python train.py --encoder_drop_path=0.15 --text_encoder_causal=false --text_encoder_layers=6 --text_encoder_drop_path=0.05 --nesterov=true --grad_clip=0.5 --adamw_weight_decay_other_params=0.01
Rows from block 9 of the audio encoder of a small contrastive audio-text model, named by matrix and row number. Rows with one number belong to one neuron. Each number is 500 + 25 x the weight over its row's rms, rounded and kept within 0 to 999. All counts start at 0. Numbers have three digits each.
Before each neuron's rows are labels from the 100 clips, of 14976, where the neuron reaches its highest value: "loudest band" is the band of the loudest frequency at the time of the peak. Only what is clearly more common there than usual is listed. The data: short read English sentences (LibriTTS-R). In brackets: how many of the 100.
# fc1: MLP up (encoder.blocks.9.mlp.fc1.weight, 768x192), inputs 64-127
# fc2: MLP down (encoder.blocks.9.mlp.fc2.weight, 192x768, transposed), outputs 64-127

loudest band: 4000 to 8000 Hz (27)
fc1.746:478438528532462507447515501468540490458502496504474472551522492518508495539495510501525512507498485506466480471504527493536495482490506508490488531499473485478456479507536491518483508521537465
fc2.746:525462466464519506474465525458512543490515464499535461472475496547497496484488490509518496480491499479521499528434472508521518497532483523498467505479488521465492522526513488509481458494495533

loudest band: 2000 to 4000 Hz (48)
fc1.45:507514521503534485495498505496457507480542481522492489519489494506502520502474489494499507496536490477471504495461481540527479528512501528462507489475473462476510468528498515487532472529490526
fc2.45:508522529480499513526525495479479519484518507484539483512483495516507530511502481488490493499542454511476497486521484552522509485496520505459504531475456550519529539507515515469477457463500483

loudest band: 4000 to 8000 Hz (78)
fc1.377:508510482541473511479541506505491491507497487499471427476516480525511506496540503503514500506494504479491513488516527518510467524446537496514517477517464507482550495480489467505505493517523540
fc2.377:509493517508488474491527506491489479486556507470488465492499499534501479553531469475493454513490504494521473484498507490531540504467490527484508549506467507547496510521485490546513470510473474

loudest band: 2000 to 4000 Hz (57); 4000 to 8000 Hz (29)
fc1.428:485513489482537495497509517489525528474489560503454448465506519496448522526479494484478516480495491512493504507479455509489525529526547514527540532506467514535503471542523518536531524535493486
fc2.428:511526489527470470511478464524492495500491499557547506497535489492466470520521458449536491490445488472484485499476515466501492507522489495495515469492496534501544519553470524493519528514458512

loudest band: 2000 to 4000 Hz (47)
fc1.366:507435514502501540464498486523500514515503548482522525472461504500491549510479509539534482502546493504493510538543474503530471504515536520519516519525517429485537520525480538488490490505510534
fc2.366:519485482442499530537493509504524519492527497518492492493493516487537483438474490498497469503538497486464491514482502528518448506549515473528516517495541488485522450520522491473534463529526500

loudest band: 4000 to 8000 Hz (32)
fc1.516:492513492508482449515472524478487466482496484487556468530498481493505531541522515541544486521479487477503520534470525527509455499504502503495519511487502475428475493528513512476518525522497474
fc2.516:540538500475480457474509523538446484534493459509506539507550520447510494485478489562537507508481507499514489547477492530516484569470516490490459505505511494505503522481505495474521505501454471

loudest band: 4000 to 8000 Hz (29)
fc1.726:511520464498475504460507500499490528513536557436533487494535475487483489494503472543514468470467543528518476494510475493472506481535501515504525494468523460495562498550493496470460502479505522
fc2.726:527507531523498520522518497536533509457469495477540508506519486493483514521501489537474545485500507525498432538494503494525516492526510463513482513484476501456461483467508511480501477489507489

loudest band: 2000 to 4000 Hz (74)
fc1.113:473484511464472512544487526490506538524515530474495512485497467510488506432491524500470512507470496566496497513516459496510518504511532470518538513517486489480539516469536508453503482507480537
fc2.113:491470508517478490501517521472492560517488479474493483471513457500473497472501462503509481502515498526464534479467509518476516458485507492515544491503573506535533451482496535498514510505505483

loudest band: 250 to 500 Hz (51); 500 to 1000 Hz (26)
fc1.657:480504513526459530480515463525508515550522522512497529525499528493538501513505461502482496527468466465463521554502511512509483487469480507474467492490495503500554542507466478489500517510447494
fc2.657:498471478493495524529492507461489492428509501428457523487524462497425482487495537490499495478484556466492487491503528553450468498499484495546523526505542492500474495479529477478505523514554540

loudest band: 250 to 500 Hz (46)
fc1.97:480483488477539524485472514541499478536480505482499500525496529509466533488531532514493532502464504494487486518525486496475500496485432491462499522509474490508537484496539494512493527496489524
fc2.97:446491511497461514494497478538494526504464493491489522496498445483492529529496495496485467547507529474501461515466507509523510531465519508515478524516529527478499467473512523447521514478497495

loudest band: 2000 to 4000 Hz (37)
fc1.311:487476514500488515531532478469578510515523510526513536566540496471519503496505507493493468431485493491540511510479484499514430508511510493533483514494495501537483467529491480457526493484463467
fc2.311:505496497503514493493466524501480487475501480476511476508484517517524467502495497490516512568533472475441508474507494529486556488503523481496529499466502511450517523475486537508516484523477473

loudest band: 500 to 1000 Hz (51)
fc1.500:521530464464537509461512478489511505475510470481473461485523528507500535559504514437484441552499472443482492475522497483505433489479516482485515491493527513500538523457514462460501485457503464
fc2.500:488491504498536499509504556502475484469500496480529523503470526538504489476488505530503529485521493491514564522536487525486481438540486498489477513508458489531519512459523485494533482527497499

loudest band: 4000 to 8000 Hz (31)
fc1.133:472541479521492459542490561521516481525509526452490491536485534504500459477498465513504512526463508528468488558506514504523474501502484491526494472528527455517459516452496489556493501473480465
fc2.133:477536535472469508457476506494474499492472491497512488504523437547503496496538477474452484540482533485537511500482493530464519485498458525488483523500473502504521467448503525461506464475501506

loudest band: 250 to 500 Hz (61)
fc1.442:539490496502515502500529496472523437482496524491463507516465482513500495516455496509459546507481453501489459515496484497440520521513466461527489499503516520528509526496483440540528500477497537
fc2.442:531503467525510490527537512509479514538502502487467496515522483511508490501469491486502467459526524469497477466457494515473513474463483503468490508477503475526519510474488506491501493464481496

loudest band: 4000 to 8000 Hz (63)
fc1.708:494480512477534460495535476507504505437540493448497453513511480516494466457443493513478501522495511509477469519529549496500514485488488522500494488492528483511488513446494528506499511502527503
fc2.708:522510458567510491483537458504501500489433502506540476492482531494495511504503506507507481519477497474510508486523551524515475512542466467531518504482504499479513549547465506496511490530433518

loudest band: 500 to 1000 Hz (25)
fc1.416:499506530509507514545487513512481522452504486457535520498479516501503530529524517512468505490489505486508517501521490559485487507533462492520538477497539520497496485490516477483474449515471534
fc2.416:534503511503496502486491470482487459489504495460511542489410482500509493489515530496520497497513516481489531502489500497506535472507524497481506476464457521467520504445501496517529511493528471

loudest band: 250 to 500 Hz (45)
fc1.431:463452491499537446501449511500496516543475482495529502453476506484484474478517490510494468514548496496461538520534503512543475487504461507471451477487521531516534475490525504474463529525526470
fc2.431:513466536464515527482512454532514524474536520481502499499477451540462519497486500509479452499451499491496513522504519536513494496492466461488503512516495509496493472489496503476508470500497501

loudest band: 2000 to 4000 Hz (48)
fc1.430:525473477476508486523495562487502462502491472490519540500532554552489484455494507518514484496483456473513486465499530518515493505496536503509496524508438519513495483526488522502495473505564527
fc2.430:500556538530453490480498474474525508518522477453472517502484481463540552505525504518479535514489497518468513509528477490470531468482481498516490523508512461526543470554516541506478498541493475

loudest band: 250 to 500 Hz (51)
fc1.644:476522477497514514456518417487477557464447469502510505456476478447520496504538517495500500519537517481486459461486504477522492517476487482496494515492471516533501547486472486495481486494496507
fc2.644:526509508468494488489478528484509536511502513519485502529534477500483554486532494533513550472483502454497487451502496507521498483474468499497496458463498523511489449505504557519497500505517534

loudest band: 250 to 500 Hz (37)
fc1.751:471508473503448495439503489478524448518507527511539520505510486546476493513504505479524541513472483511496525528513488485485484528504496516506471477493453482551495522529494499503531502509514472
fc2.751:478518501507505526481496508509554485505476465553489518469503468499489487522493498517508487485472509530537485501493475507453474465448430489491498475483463504558486473548519515467511515425462533

loudest band: 2000 to 4000 Hz (58)
fc1.125:486496495513491539536433554511489527525559520505544532498492460495540499482468486487484512442469500482520498502503493500468492481516514489521516556503469490483512510482533533489524494456505504
fc2.125:492501487523493501491496513456525540536485525478539483479518450514509552454494495511469512488508454504456491522492489478498540483492516493490522557503530514529495511497529558467541486474500488

loudest band: 250 to 500 Hz (40)
fc1.471:462487487517494501509449536496477510508459499475503513520495479481518525469468473499520503503521462459498483503506472511486507471507495502542441503491499443484470489498541462440505526509502469
fc2.471:488456517493495544462507528518525471551552535538475516521504492507506438524478499497512479540470451528514520495503466509531531488484511517507462501483495511493484479473472522517459525507502455

loudest band: 4000 to 8000 Hz (47)
fc1.495:549493491481497518473471469501475511491495510494549477475510486503504511520471580511478514501508532512478473486507462504525475536554506539520517502545519499535450511482492462493499502494499512
fc2.495:473536520480453488489500520495472504452492545502545508478497551515473479537438488538519499525459482495454500481492494497509497516502473521517510508526532508469512503559525521463486456474485514

loudest band: 2000 to 4000 Hz (44)
fc1.393:500493514490473433478559506484474470517511480557476478502537462523497513479506508503525487496518497501517564488539512501497489503518539480479538534505510462505552481514511498467504471482529472
fc2.393:490540541523514540530532483505479528455508496461497468506499527504485509500482453487509468514514510486504489487511459498512524493497505515484501522496424512468549531493503530529510474491504460

loudest band: 250 to 500 Hz (43)
fc1.334:467471475550479499524470516468528488472493459505533477448511498503513535485497497474494483495446493522482506501463475492513487520482522467462555470512440510545502525507536536473495458510499509
fc2.334:509515498500530528499480514505542477490493508509494511480528527486527504429546497499515503495496541488506507494485503528489463465539520533505525516540459518526524498531549514530513492492516488

loudest band: 4000 to 8000 Hz (90)
fc1.58:542528523519468509495499457480503492506469482464495485534525488512483484518527495504475486473512557511493480471447513508497528417535500491498542505461536495493497487484511485497496492512486501
fc2.58:523491524530497524526499515535487499481519523508479492546494498475552481504477472479470508484472499487502466479500518492566459509546468471537471481478501497480509544475509505493495506498503480

loudest band: 500 to 1000 Hz (31)
fc1.308:499517509461476501475491503491526523471494465477529533444476465531492482522478478494497454501541483508459478467517552484491467498486527499481479530516493551515499504494464476498475471501480519
fc2.308:559515524497501500465496535479511484483531501551520523465494519489471461464460510483506494526465480516532501528534532512541528456485479508522498474487499518563504499431512468505532500491476546

loudest band: 2000 to 4000 Hz (74)
fc1.736:521503491521498480534467541521528503482517532476477483498499496510496486523465516510491470472497458490519517541484506465478536521543526484522517503494504493523479537509510481485580477520521544
fc2.736:465510511539505560504511495447481535528510527480523476459534481513534540460500486505453514479491490496456472497519484521493501500461479480532488532493504469518520522499502550497485562552520449

loudest band: 2000 to 4000 Hz (25)
fc1.451:498504487496472522472503469486489507480527503489473432525469519512516473515518539527523470508480480468526471522524511448501486499459530506517493476540448469458537538541527492510558506509543497
fc2.451:489470521476523499442458467463522487497522509509472474480485547488472527515489513501491485540530516496518445481495498466489491536481474507520513483484529520510492548482467500500528512488547502

loudest band: 500 to 1000 Hz (39)
fc1.189:496476518492534515542490471539487493521517478487499512544497485478502497464482547475480543509486457490480478496553510466491506501480456502492482488451499495467496483550514493481485507505470525
fc2.189:493460505480489491507518524500503486520488460502511492497469521497516509460464482506485500504476503529518522508525499507460501496501530504435476505515470503543472526496508518541479539531478490

loudest band: 250 to 500 Hz (42)
fc1.339:495510533527463494472542483461447520461533504536474490512491483465490508510487498464516540467513502512527468543499488535503462485502501526536470519459491485497490522480482487480522471529500492
fc2.339:488504497513482500511557498484520514535551542482447473459507459516513527476478524457497507526497525497492522489509503439529515445475493548501489490489505522465464458430531474515456496518463511

loudest band: 250 to 500 Hz (42)
fc1.469:463472531492491511501483458449536515520516533481518490540510516501495529503488451501530455478493547505509498502508518484518526520510487474539505492458520468539537521489508490514489488501486456
fc2.469:479496522479492487501464532478475493471496500510505553457506496456512490511492459485515540478505532515503491487500496492485522477467488472494494512490464506493505518501532464501523528550495532

loudest band: 4000 to 8000 Hz (40)
fc1.44:460486510489517520521497499519512502489511500483504517530464512501510493459514504549524500514525520500497504495495505523537457536501468478527510498543504490491487499497453489527492547487443543
fc2.44:538520522482485492455510462566480524471487499512497476541563493535473556532529494490479483447451497501491487482464527503494496444503478516490505525494499452504513472530520510516514455492529491

loudest band: 2000 to 4000 Hz (68)
fc1.101:503530530459510473500477512491504515487504482513486450499560509487521500509480532500481529454486451492491516525520513480505541520489531484469484508495498456500515464483465544487516499527506518
fc2.101:485501497547530511506519475469507484492500495487512528460490507493461549500461484538520496506494467498468454488490526516511528506519444516521503524443468495512476503502524484543505484491507491

loudest band: 500 to 1000 Hz (31)
fc1.494:477506546498503443478477488489480404490508439511513493497551514501527491508485487513510522513503508463473531505521492500474515511486508514488472528520546523494462493507496530484483556469513520
fc2.494:562500516548495484499541515470516516521530514458441511526518499478512494509483533509486486467515491518469547523491500532527504506500487507529500501522482482469500512508546445496466496489480443

loudest band: 4000 to 8000 Hz (90)
fc1.10:479522519547511531503496485535491471488519528467518516469539509516526487486526455463474503471507489498504495474460472502531491505477479509483507531496521510468507510467543447460461525510537510
fc2.10:464506512500461513513535480486514469480520478502477462527504491488503473508473487504467496513507511526509490502530455473526557499464518489457506547491515479507516463476492511439537512481499483

loudest band: 500 to 1000 Hz (33)
fc1.456:535499516451527518481528525464480459503475505533500502505475479545512505513476475524486522506501481539468500516498546474490496482502505505487505514506472496491495525459507516515501478529508498
fc2.456:507508496478493484495475523477542499500500522548481520503505515453510491489534494485512502536488470509479502486481489511525496523515528471509527503472483499470488479438490535481506533472510520

loudest band: 4000 to 8000 Hz (80)
fc1.263:457522497497497455446472467526506500530485481484511498511522535440510476492529558498504526531512469487510465522478487467541509449499475488504517467520511495526495514509491534522488541518504537
fc2.263:514533486543522486494474498502524527468506503456491505542491482507504492523499504514489549525491528509503472500482544496470529504482498480473494482478492501495503513452487515442487512491518514

loudest band: 250 to 500 Hz (46)
fc1.623:502440473517532494495456496471505507488482528476510490504501506503497499506510501441542501483498444499517483465473487393560498486517473497495510517470476532531560513535514472496529538498536507
fc2.623:491518497485471480519452472519492466450520466508496485482521472471523500508481499512490482501517490497516486483508496477482509517513532491499509490550528478490560519481486524491477495492489480

loudest band: 250 to 500 Hz (40)
fc1.293:547501466520469451502482527511533472482464468469526489517517478471481549493488495491508498484533507514473438481433526512497477504514493484528498489515480522508530466451521496520525502491496501
fc2.293:465496499520517484554505521481479502511467539523530511579483514498500481499496496460491466463510485504516469515520518528546507529551496499482492509491464490474530489496504485499503493480490501

loudest band: 2000 to 4000 Hz (33)
fc1.480:500507513542506497502474487528490534477502540492462482535500503493467510478460519545462492499533527535496521508507489476491507476486478526520455509513474503535457517518547524452495495510546486
fc2.480:491486501517514478476476466518490476532481525508522520496505515510489501510520586491462513504502500498510468475549481447489517537450491505473480493492518527518545496496506513499505476554493524

loudest band: 2000 to 4000 Hz (82)
fc1.537:468478504534452513522515535520530487535506468474489480516486468504510539458493529488480507518471527490470546487500508489512519537510500486526513536512507503524494453482528476474526525515520534
fc2.537:474500491529489534490526522482463522547535497416467512465518527450479526465496522537493505511513474529473484509459496444472554491517522476524520518528519494533467464494520503478493482571521483

loudest band: 250 to 500 Hz (76)
fc1.597:516481478542476521516461491527474481497468502483505516530492531475489498545502481465494487514478530510518501501502506485490471452474489505509530500471475491504496486465529504486473488542488573
fc2.597:506475493480497487570478507537519495451467466507465526484482499498483465517440504504502520494450508512505493480513508489458461445456477545497520505508506517509505495517504525509488484475455501

loudest band: 4000 to 8000 Hz (90)
fc1.518:527501528462494491555474488493518487511477465526474492456473506499514492470517482532498469526525527463490495489476449526503501501503528542491524535476504490504503442511500520501499470464475496
fc2.518:532481518474492484508476539500466498499538523507499441504534512546509479497479471505526482510572499524479518534518524518498471521505524489495519515498489541487491438507501480487442496505506508

loudest band: 250 to 500 Hz (50)
fc1.202:495504503519504554493517520456523526500496490494491519507526502482502483510483462512505539463548515504498489528532502506477494504469484470490515502527488519509481484479479538511507544514463508
fc2.202:462494508513530510515494524505506532458479510501493474525521487513504503532547517482507491495507489439473493503488527484518490476556429505480509491522501482473500500532534470459481483500516535

loudest band: 250 to 500 Hz (39)
fc1.511:539530517482474487478473512522509492505533482493511533531499509571497508485524481502496528503496448507476493502546466515507476466514512460504493452557525480467529483477515495492487502517506539
fc2.511:479502466486517517489521507506522479509547489514510506482454494454482536490463488513497480514477514482511471524438528525481472504500500497517495520491506507551531473516526505462550542508528517

loudest band: 4000 to 8000 Hz (77)
fc1.373:531505471517495511470455528461499465457540498540514499463523499540511514534536493475500498491512477518497494490498489515496494561502498494479489475513484496463486479460466497513501497506513485
fc2.373:520474479517481526475492548529532498515503540477541534519513461434508531487513529513511461486565564453495497484481486513498510478487502494486467504455531507471512518515492543522527469478521457

loudest band: 250 to 500 Hz (29)
fc1.20:549475510510496476507523516538491487487494468504484488510520476453497484455497529512486470504508502518492511461434499504517555520509532522528478415475536483528455460496480496511555527520517496
fc2.20:478501536532491493528468522478484470492501511448494474504507479516489475497492542464445486507516531506491521553455463522498469471487502469520516502523533512464518500542521465481506517481479516

loudest band: 500 to 1000 Hz (50)
fc1.753:477547485534466498497480522479536555486509473496510415498494518482470526491489497504469480498523460559489475482537493482492493454465499433519489490512503510503475494465480471488496458503499483
fc2.753:495515511531509525464495523506535503519504449467502522465487503486509484529509506526495510504541521457533484485481525455560522512490507484514512456514536529516513501474451496513490521474513518

loudest band: 4000 to 8000 Hz (88)
fc1.766:505441489486504525508491527490488479488488494498470456466489504529477516490505469506497509529526478496482517508501482479530525517498491503519476507510526531549517542517508503486433509507490465
fc2.766:539479519485482499497517457506481518535505532485467468497506479513486509501536479526495478508490497478453524531469529510525498494480496518486495516477524543522523458485512532507493502483472492

loudest band: 250 to 500 Hz (37)
fc1.445:518509496505526501523493504495503503519475525490502502530489472487503509514499501494518488513489503526531508509516503487451510474546511468448536484534532511539531483493453496476442507519529490
fc2.445:481496485534455499500490549493475497550498495519497513515518491507495485489480487514499503531493477525512502464503535518509504477479539477556453490446475513470504487510484519530556487523495491

loudest band: 250 to 500 Hz (35)
fc1.54:490503528488478444508483537499496525519509489503515477491472474475491511517487472485482448490534494449516480505482520510536502485532513511524504528513457546517512515493504510525531499488469493
fc2.54:499509508487483488485485505491499487498490498511460475500539489531476522461484510493523501467501473544516452571496521509492535537533527507504510479530528535514482498585535522472522516483438511

loudest band: 250 to 500 Hz (42)
fc1.57:497499475533497484516481431506537509493531476473515545509488494529541511471498523481470509493479498488480516477492506491516531495516533568501500490540497487511560492532476498517431505457498529
fc2.57:520575509491533500491490518503498505491523543504491474455474513460487482497527536455496473540497514539473467467503517510512478522530519482516501472545485508506531460486497479513507477490481464

loudest band: 500 to 1000 Hz (44)
fc1.171:465477483484515477480496498469508591481504509527495495523475550519481535515479493530494494514491500536505523522554510497501474483483457505558516485493503451516550534509485533491498497493505523
fc2.171:508510510495475502458508473494510512516535521504483460505504507489480495545502507490496498518506561445507513475517527434510481472515484520502487517498516513485477495525483486498471535453457495

loudest band: 500 to 1000 Hz (26)
fc1.454:534509536489523482460470470502486511503496520494500482493489498485531511494492519471515528506475465498534448533555510552517528519466497506534501469464484485464480553451499503466537514500520424
fc2.454:523461492510482552487543481518465486517509503488495489494473484516485495495499521562490509508511524488524493495489481484492498510481542493495516521517488506495503534499485499523428508511465546

loudest band: 2000 to 4000 Hz (73)
fc1.399:485554487475494459546487499534464486548520501495485541531523518524541549502528498502513479515488539535519524471527532492531493519523476542517496479523440477505540506494511488488497497472510511
fc2.399:494471526526494497498516553450488485509515473498503500498514523452498551525547492518452484551476522557506450476506485504536484532528482508491474493464456445524557451481463486485498499471475471

loudest band: 500 to 1000 Hz (30)
fc1.336:494502549506489500470458520462524525503493522493558499492494550526482472532479500524444504503500486523499515490523503511503500503465520532486498507444497502477493507516470509528484523509469466
fc2.336:515469505561495501483539462463508513492511492466507495485503547507523537514485515507481496522486470457534478443439522484459507496479528491450503486488496523472466540471473464491488495478529490

loudest band: 500 to 1000 Hz (65)
fc1.444:474511503534503487527512528488504502508538448506493478478479523535509539461494500479449453482497485502514475512502500484493551488495518501469519452457476490517490496478560514471471486542480446
fc2.444:446484488505515505525520553516499504500461508488523490477525475508535503523493498504490535518465539508518515487502494506519447488541494522505492527506441514526480496505489531576516484512490510

loudest band: 4000 to 8000 Hz (88)
fc1.193:476522512515525498513542481490485484536517495521536437476468455523521525529482512530484510527499466515474495491474499549469472452518506494511499490528507479505481488528551473499524469507550498
fc2.193:528495543459496494481505564498518519494525484472504523461523507490517482496497470522553543482542496466527492502555491497510471496526527474505522503438459502501483482494524455476470483455467524

loudest band: 4000 to 8000 Hz (88)
fc1.426:523517532486516460423478526524444522510518486499513473508516461499511491494511462539490512488517503522487536525500475488468498494534517508505500441503471495515497488542507460464482520493573489
fc2.426:478510510521504519494524461502499541480489502507471493544495465485518554469535496485500508494498509517499471506497489484527490526497478486529528538456463509506517481502481547475491504500469461

loudest band: 250 to 500 Hz (60)
fc1.252:496530503538506489517501432504518482506506516474517524539510489526538491486505510507473472497521452534495470474498519491516511501522499492521480510499466482464534485481521534452545501518492533
fc2.252:510490495490530540474498494465486484513531521504455485516469500528500499472468459521486466543469463472532460529478533536493471517489503480481505484495497487552517516459505514502548536500467537

loudest band: 4000 to 8000 Hz (60)
fc1.99:548532540510488464465544480493536478515484497517498553508484470507517487455540496489500536480504514487528532537470491501491515476463518491517490490513491499464456493510472478486520471476471521
fc2.99:477463513498518485551465498498479500470581485496504434499485498498537522539505493486482514551511509522443506490526522506505487523455479496491469485494530500553495465511496522491509517559492508

loudest band: 2000 to 4000 Hz (88)
fc1.391:502484543517478455550537497470490525527505539519521518515506470493551510469472493478503460487467515457502494500467452514517511500487469508531545529500471538510484489498511540518526496489517490
fc2.391:489490515548476552493512511496494518484467489468469505486507464479501493482490492544508521465523480478447519504521505509502509514487524463505516512558533536523461492558500514481502440512514520

loudest band: 2000 to 4000 Hz (26)
fc1.502:498532502495507518490498519512552489516495524518503519542501454515499452501505507481498513499501504453481529500477502509470527506510486521493479513494488543512498499494528534481524491492532498
fc2.502:492512507466517522467523482481504523463519490513509499517530489509475509458518499456482488496479540535494473496524497485473509484498468518496507550532498492496459534452528513524472493508508541

loudest band: 250 to 500 Hz (36)
fc1.388:518494548557501505468522464518520500499459543495451497531470529539498524480489507521510541469482512508478546497523500493564450509574499501532480512484478461521515520489489496512484522458482506
fc2.388:483497499522503522529497526514500467459555459505509472503493520509522445503541480506496520514486489489500460491465480486488533472469503514481475464503515526502502478486575535526531526514498536

loudest band: 4000 to 8000 Hz (89)
fc1.404:540526508516518470505503485524478508465545534505522499511529497503542533542478483502513510508475454520509464508537477509499475442552532530515538474535519475514475498528516461437474513484558520
fc2.404:503463509493507535460517475468496468489562507510535489507460535561493464481534471502497476516505531534504518527485507480491503549531496529527451461506468495527484505499502493492530524523462500

loudest band: 4000 to 8000 Hz (33); 2000 to 4000 Hz (30)
fc1.504:498516501504488491490511502508499509516516516536457508485492519485504502493529498517508483481512515491521518510526471482514510496485549495480467513520524502454532510483468553533476501541560523
fc2.504:469462495503467499511462484517445485495534483507496489475519467495481488457469493507516515534469485518509503491529530532482452516520525532526501490535457550531499531526491502515480514503488484

loudest band: 4000 to 8000 Hz (41)
fc1.745:528494496552516514482473496532508497507486449475509509506507474510521525513509461540512484517537494523428559466510545494528481502479493461525501522472500531516501509486483477499512487447537484
fc2.745:476502543490548517492503501524448492501526509519529456534484493518530508494505465507496465536536533521518462499520495510512516518448534477491502497529479538496460493477485540476536494476510488

loudest band: 4000 to 8000 Hz (26)
fc1.198:445511503495525465464492499534469489493481504456464475466527485519487481492502502516531465450546455488486463535493518505506463518514494535512493498494519522506569484554525483484481527507498486
fc2.198:519491509485484512503442518505491515470473507495477486474511473510493500463488547456539472448535525547478512509527484496474489468536515496493508531463474490510543520491476500489483522521530481

loudest band: 4000 to 8000 Hz (66)
fc1.618:497508538511473506474515504510518471504501480488534495515522443472502522505538480543505474490525521494526504554476542516448480500512459511483467560544523523472491488494496504553483492504487515
fc2.618:523496487514525487545440524517500526467499505462540457512472515510509509516502451457425483489498468500520497478508491491507468548533495474504501473531543517517517499477480475528511509516507466

loudest band: 4000 to 8000 Hz (62)
fc1.557:499558525554503504494548460499492486486511457503508514548492485493526491516513480542505530523520525492493550467510509526474502483478506511488528483490511542474512475541479478472489492528535509
fc2.557:532471478508547515525473498455483508474540510522535456489503510501510494470504526491516532535479506491508508518529496542536430509483539504490488519460470538533494528501498511497477527481492498

loudest band: 500 to 1000 Hz (66)
fc1.146:487498511499499485500497492529494532471455509492505495488555521512469476439524558480548461500482516532472512491491512510493507487542531466518470519490518489511504474510490505504470530508544533
fc2.146:460498421508492463474503508503527507501460456501568478515497489468481463471498531521518480457512469496488491524495495551479511512483514497524517492516546491469510511574477520499504498526501466

loudest band: 4000 to 8000 Hz (92)
fc1.82:531449508511512512519509473493486451530512521532502499535486505522537486514493551530504462549571495512498530465507532508498504490523553544534488535516443535508497512454528518504505532493524502
fc2.82:505471518539528529504478480486509475478511526506544441475499514496494475442525491493486475544533493520471495529527508507500538513441464526482506453486498482526488474494483482515502496518497544

loudest band: 4000 to 8000 Hz (41)
fc1.23:488493527540475531514480502518440515504483526500502488457521507501497499515507497529513451478499527506497470461547481518498445528440491521535515499445494486542527503495519505524482516494558478
fc2.23:517501522476500473524496524485518542503479525488527503499466491501524483519454500511525530551479476444504479503484511540506417460532484502552523541496498476469520478532537540490532464502536498

loudest band: 2000 to 4000 Hz (61)
fc1.78:473480507494487490499493568528466460475526490480533499484495504521533496491522551489454495491491480466470538487504551485474508475543460475523524480559509509522506523480462511481502511505516497
fc2.78:477530543492484535472545528528489542520511480477463531478504514475487522493487523526480514525443445451497504542498504467475540523500509466541506490510503499502455468493546499481483528477539494

loudest band: 2000 to 4000 Hz (33)
fc1.143:495558524473503475472513492471530494485542509489534500521553498475536520508474500552501484492533460502479522445496479487497510466540541505428497508501499489519544475486464469491520492538461517
fc2.143:486490508492489500511489500473504459470521460505492493501466513494523531499520465480478533497524495511460498476519459515489515508551507526493497512456534516497520467504507506497486507551498510

loudest band: 250 to 500 Hz (36)
fc1.137:526490443514544485490540497564525493487490485507504504534562451486503484475478546473445514463525471490543484485510529475472480516489540495529509517486499529506505464500487469439489504514505526
fc2.137:488456543482471468515476472521468519513513539478449498502549524511538482562487531488483484493494504492492530468520487515501512511486544450529495494482513487488499487562463542481500493531462485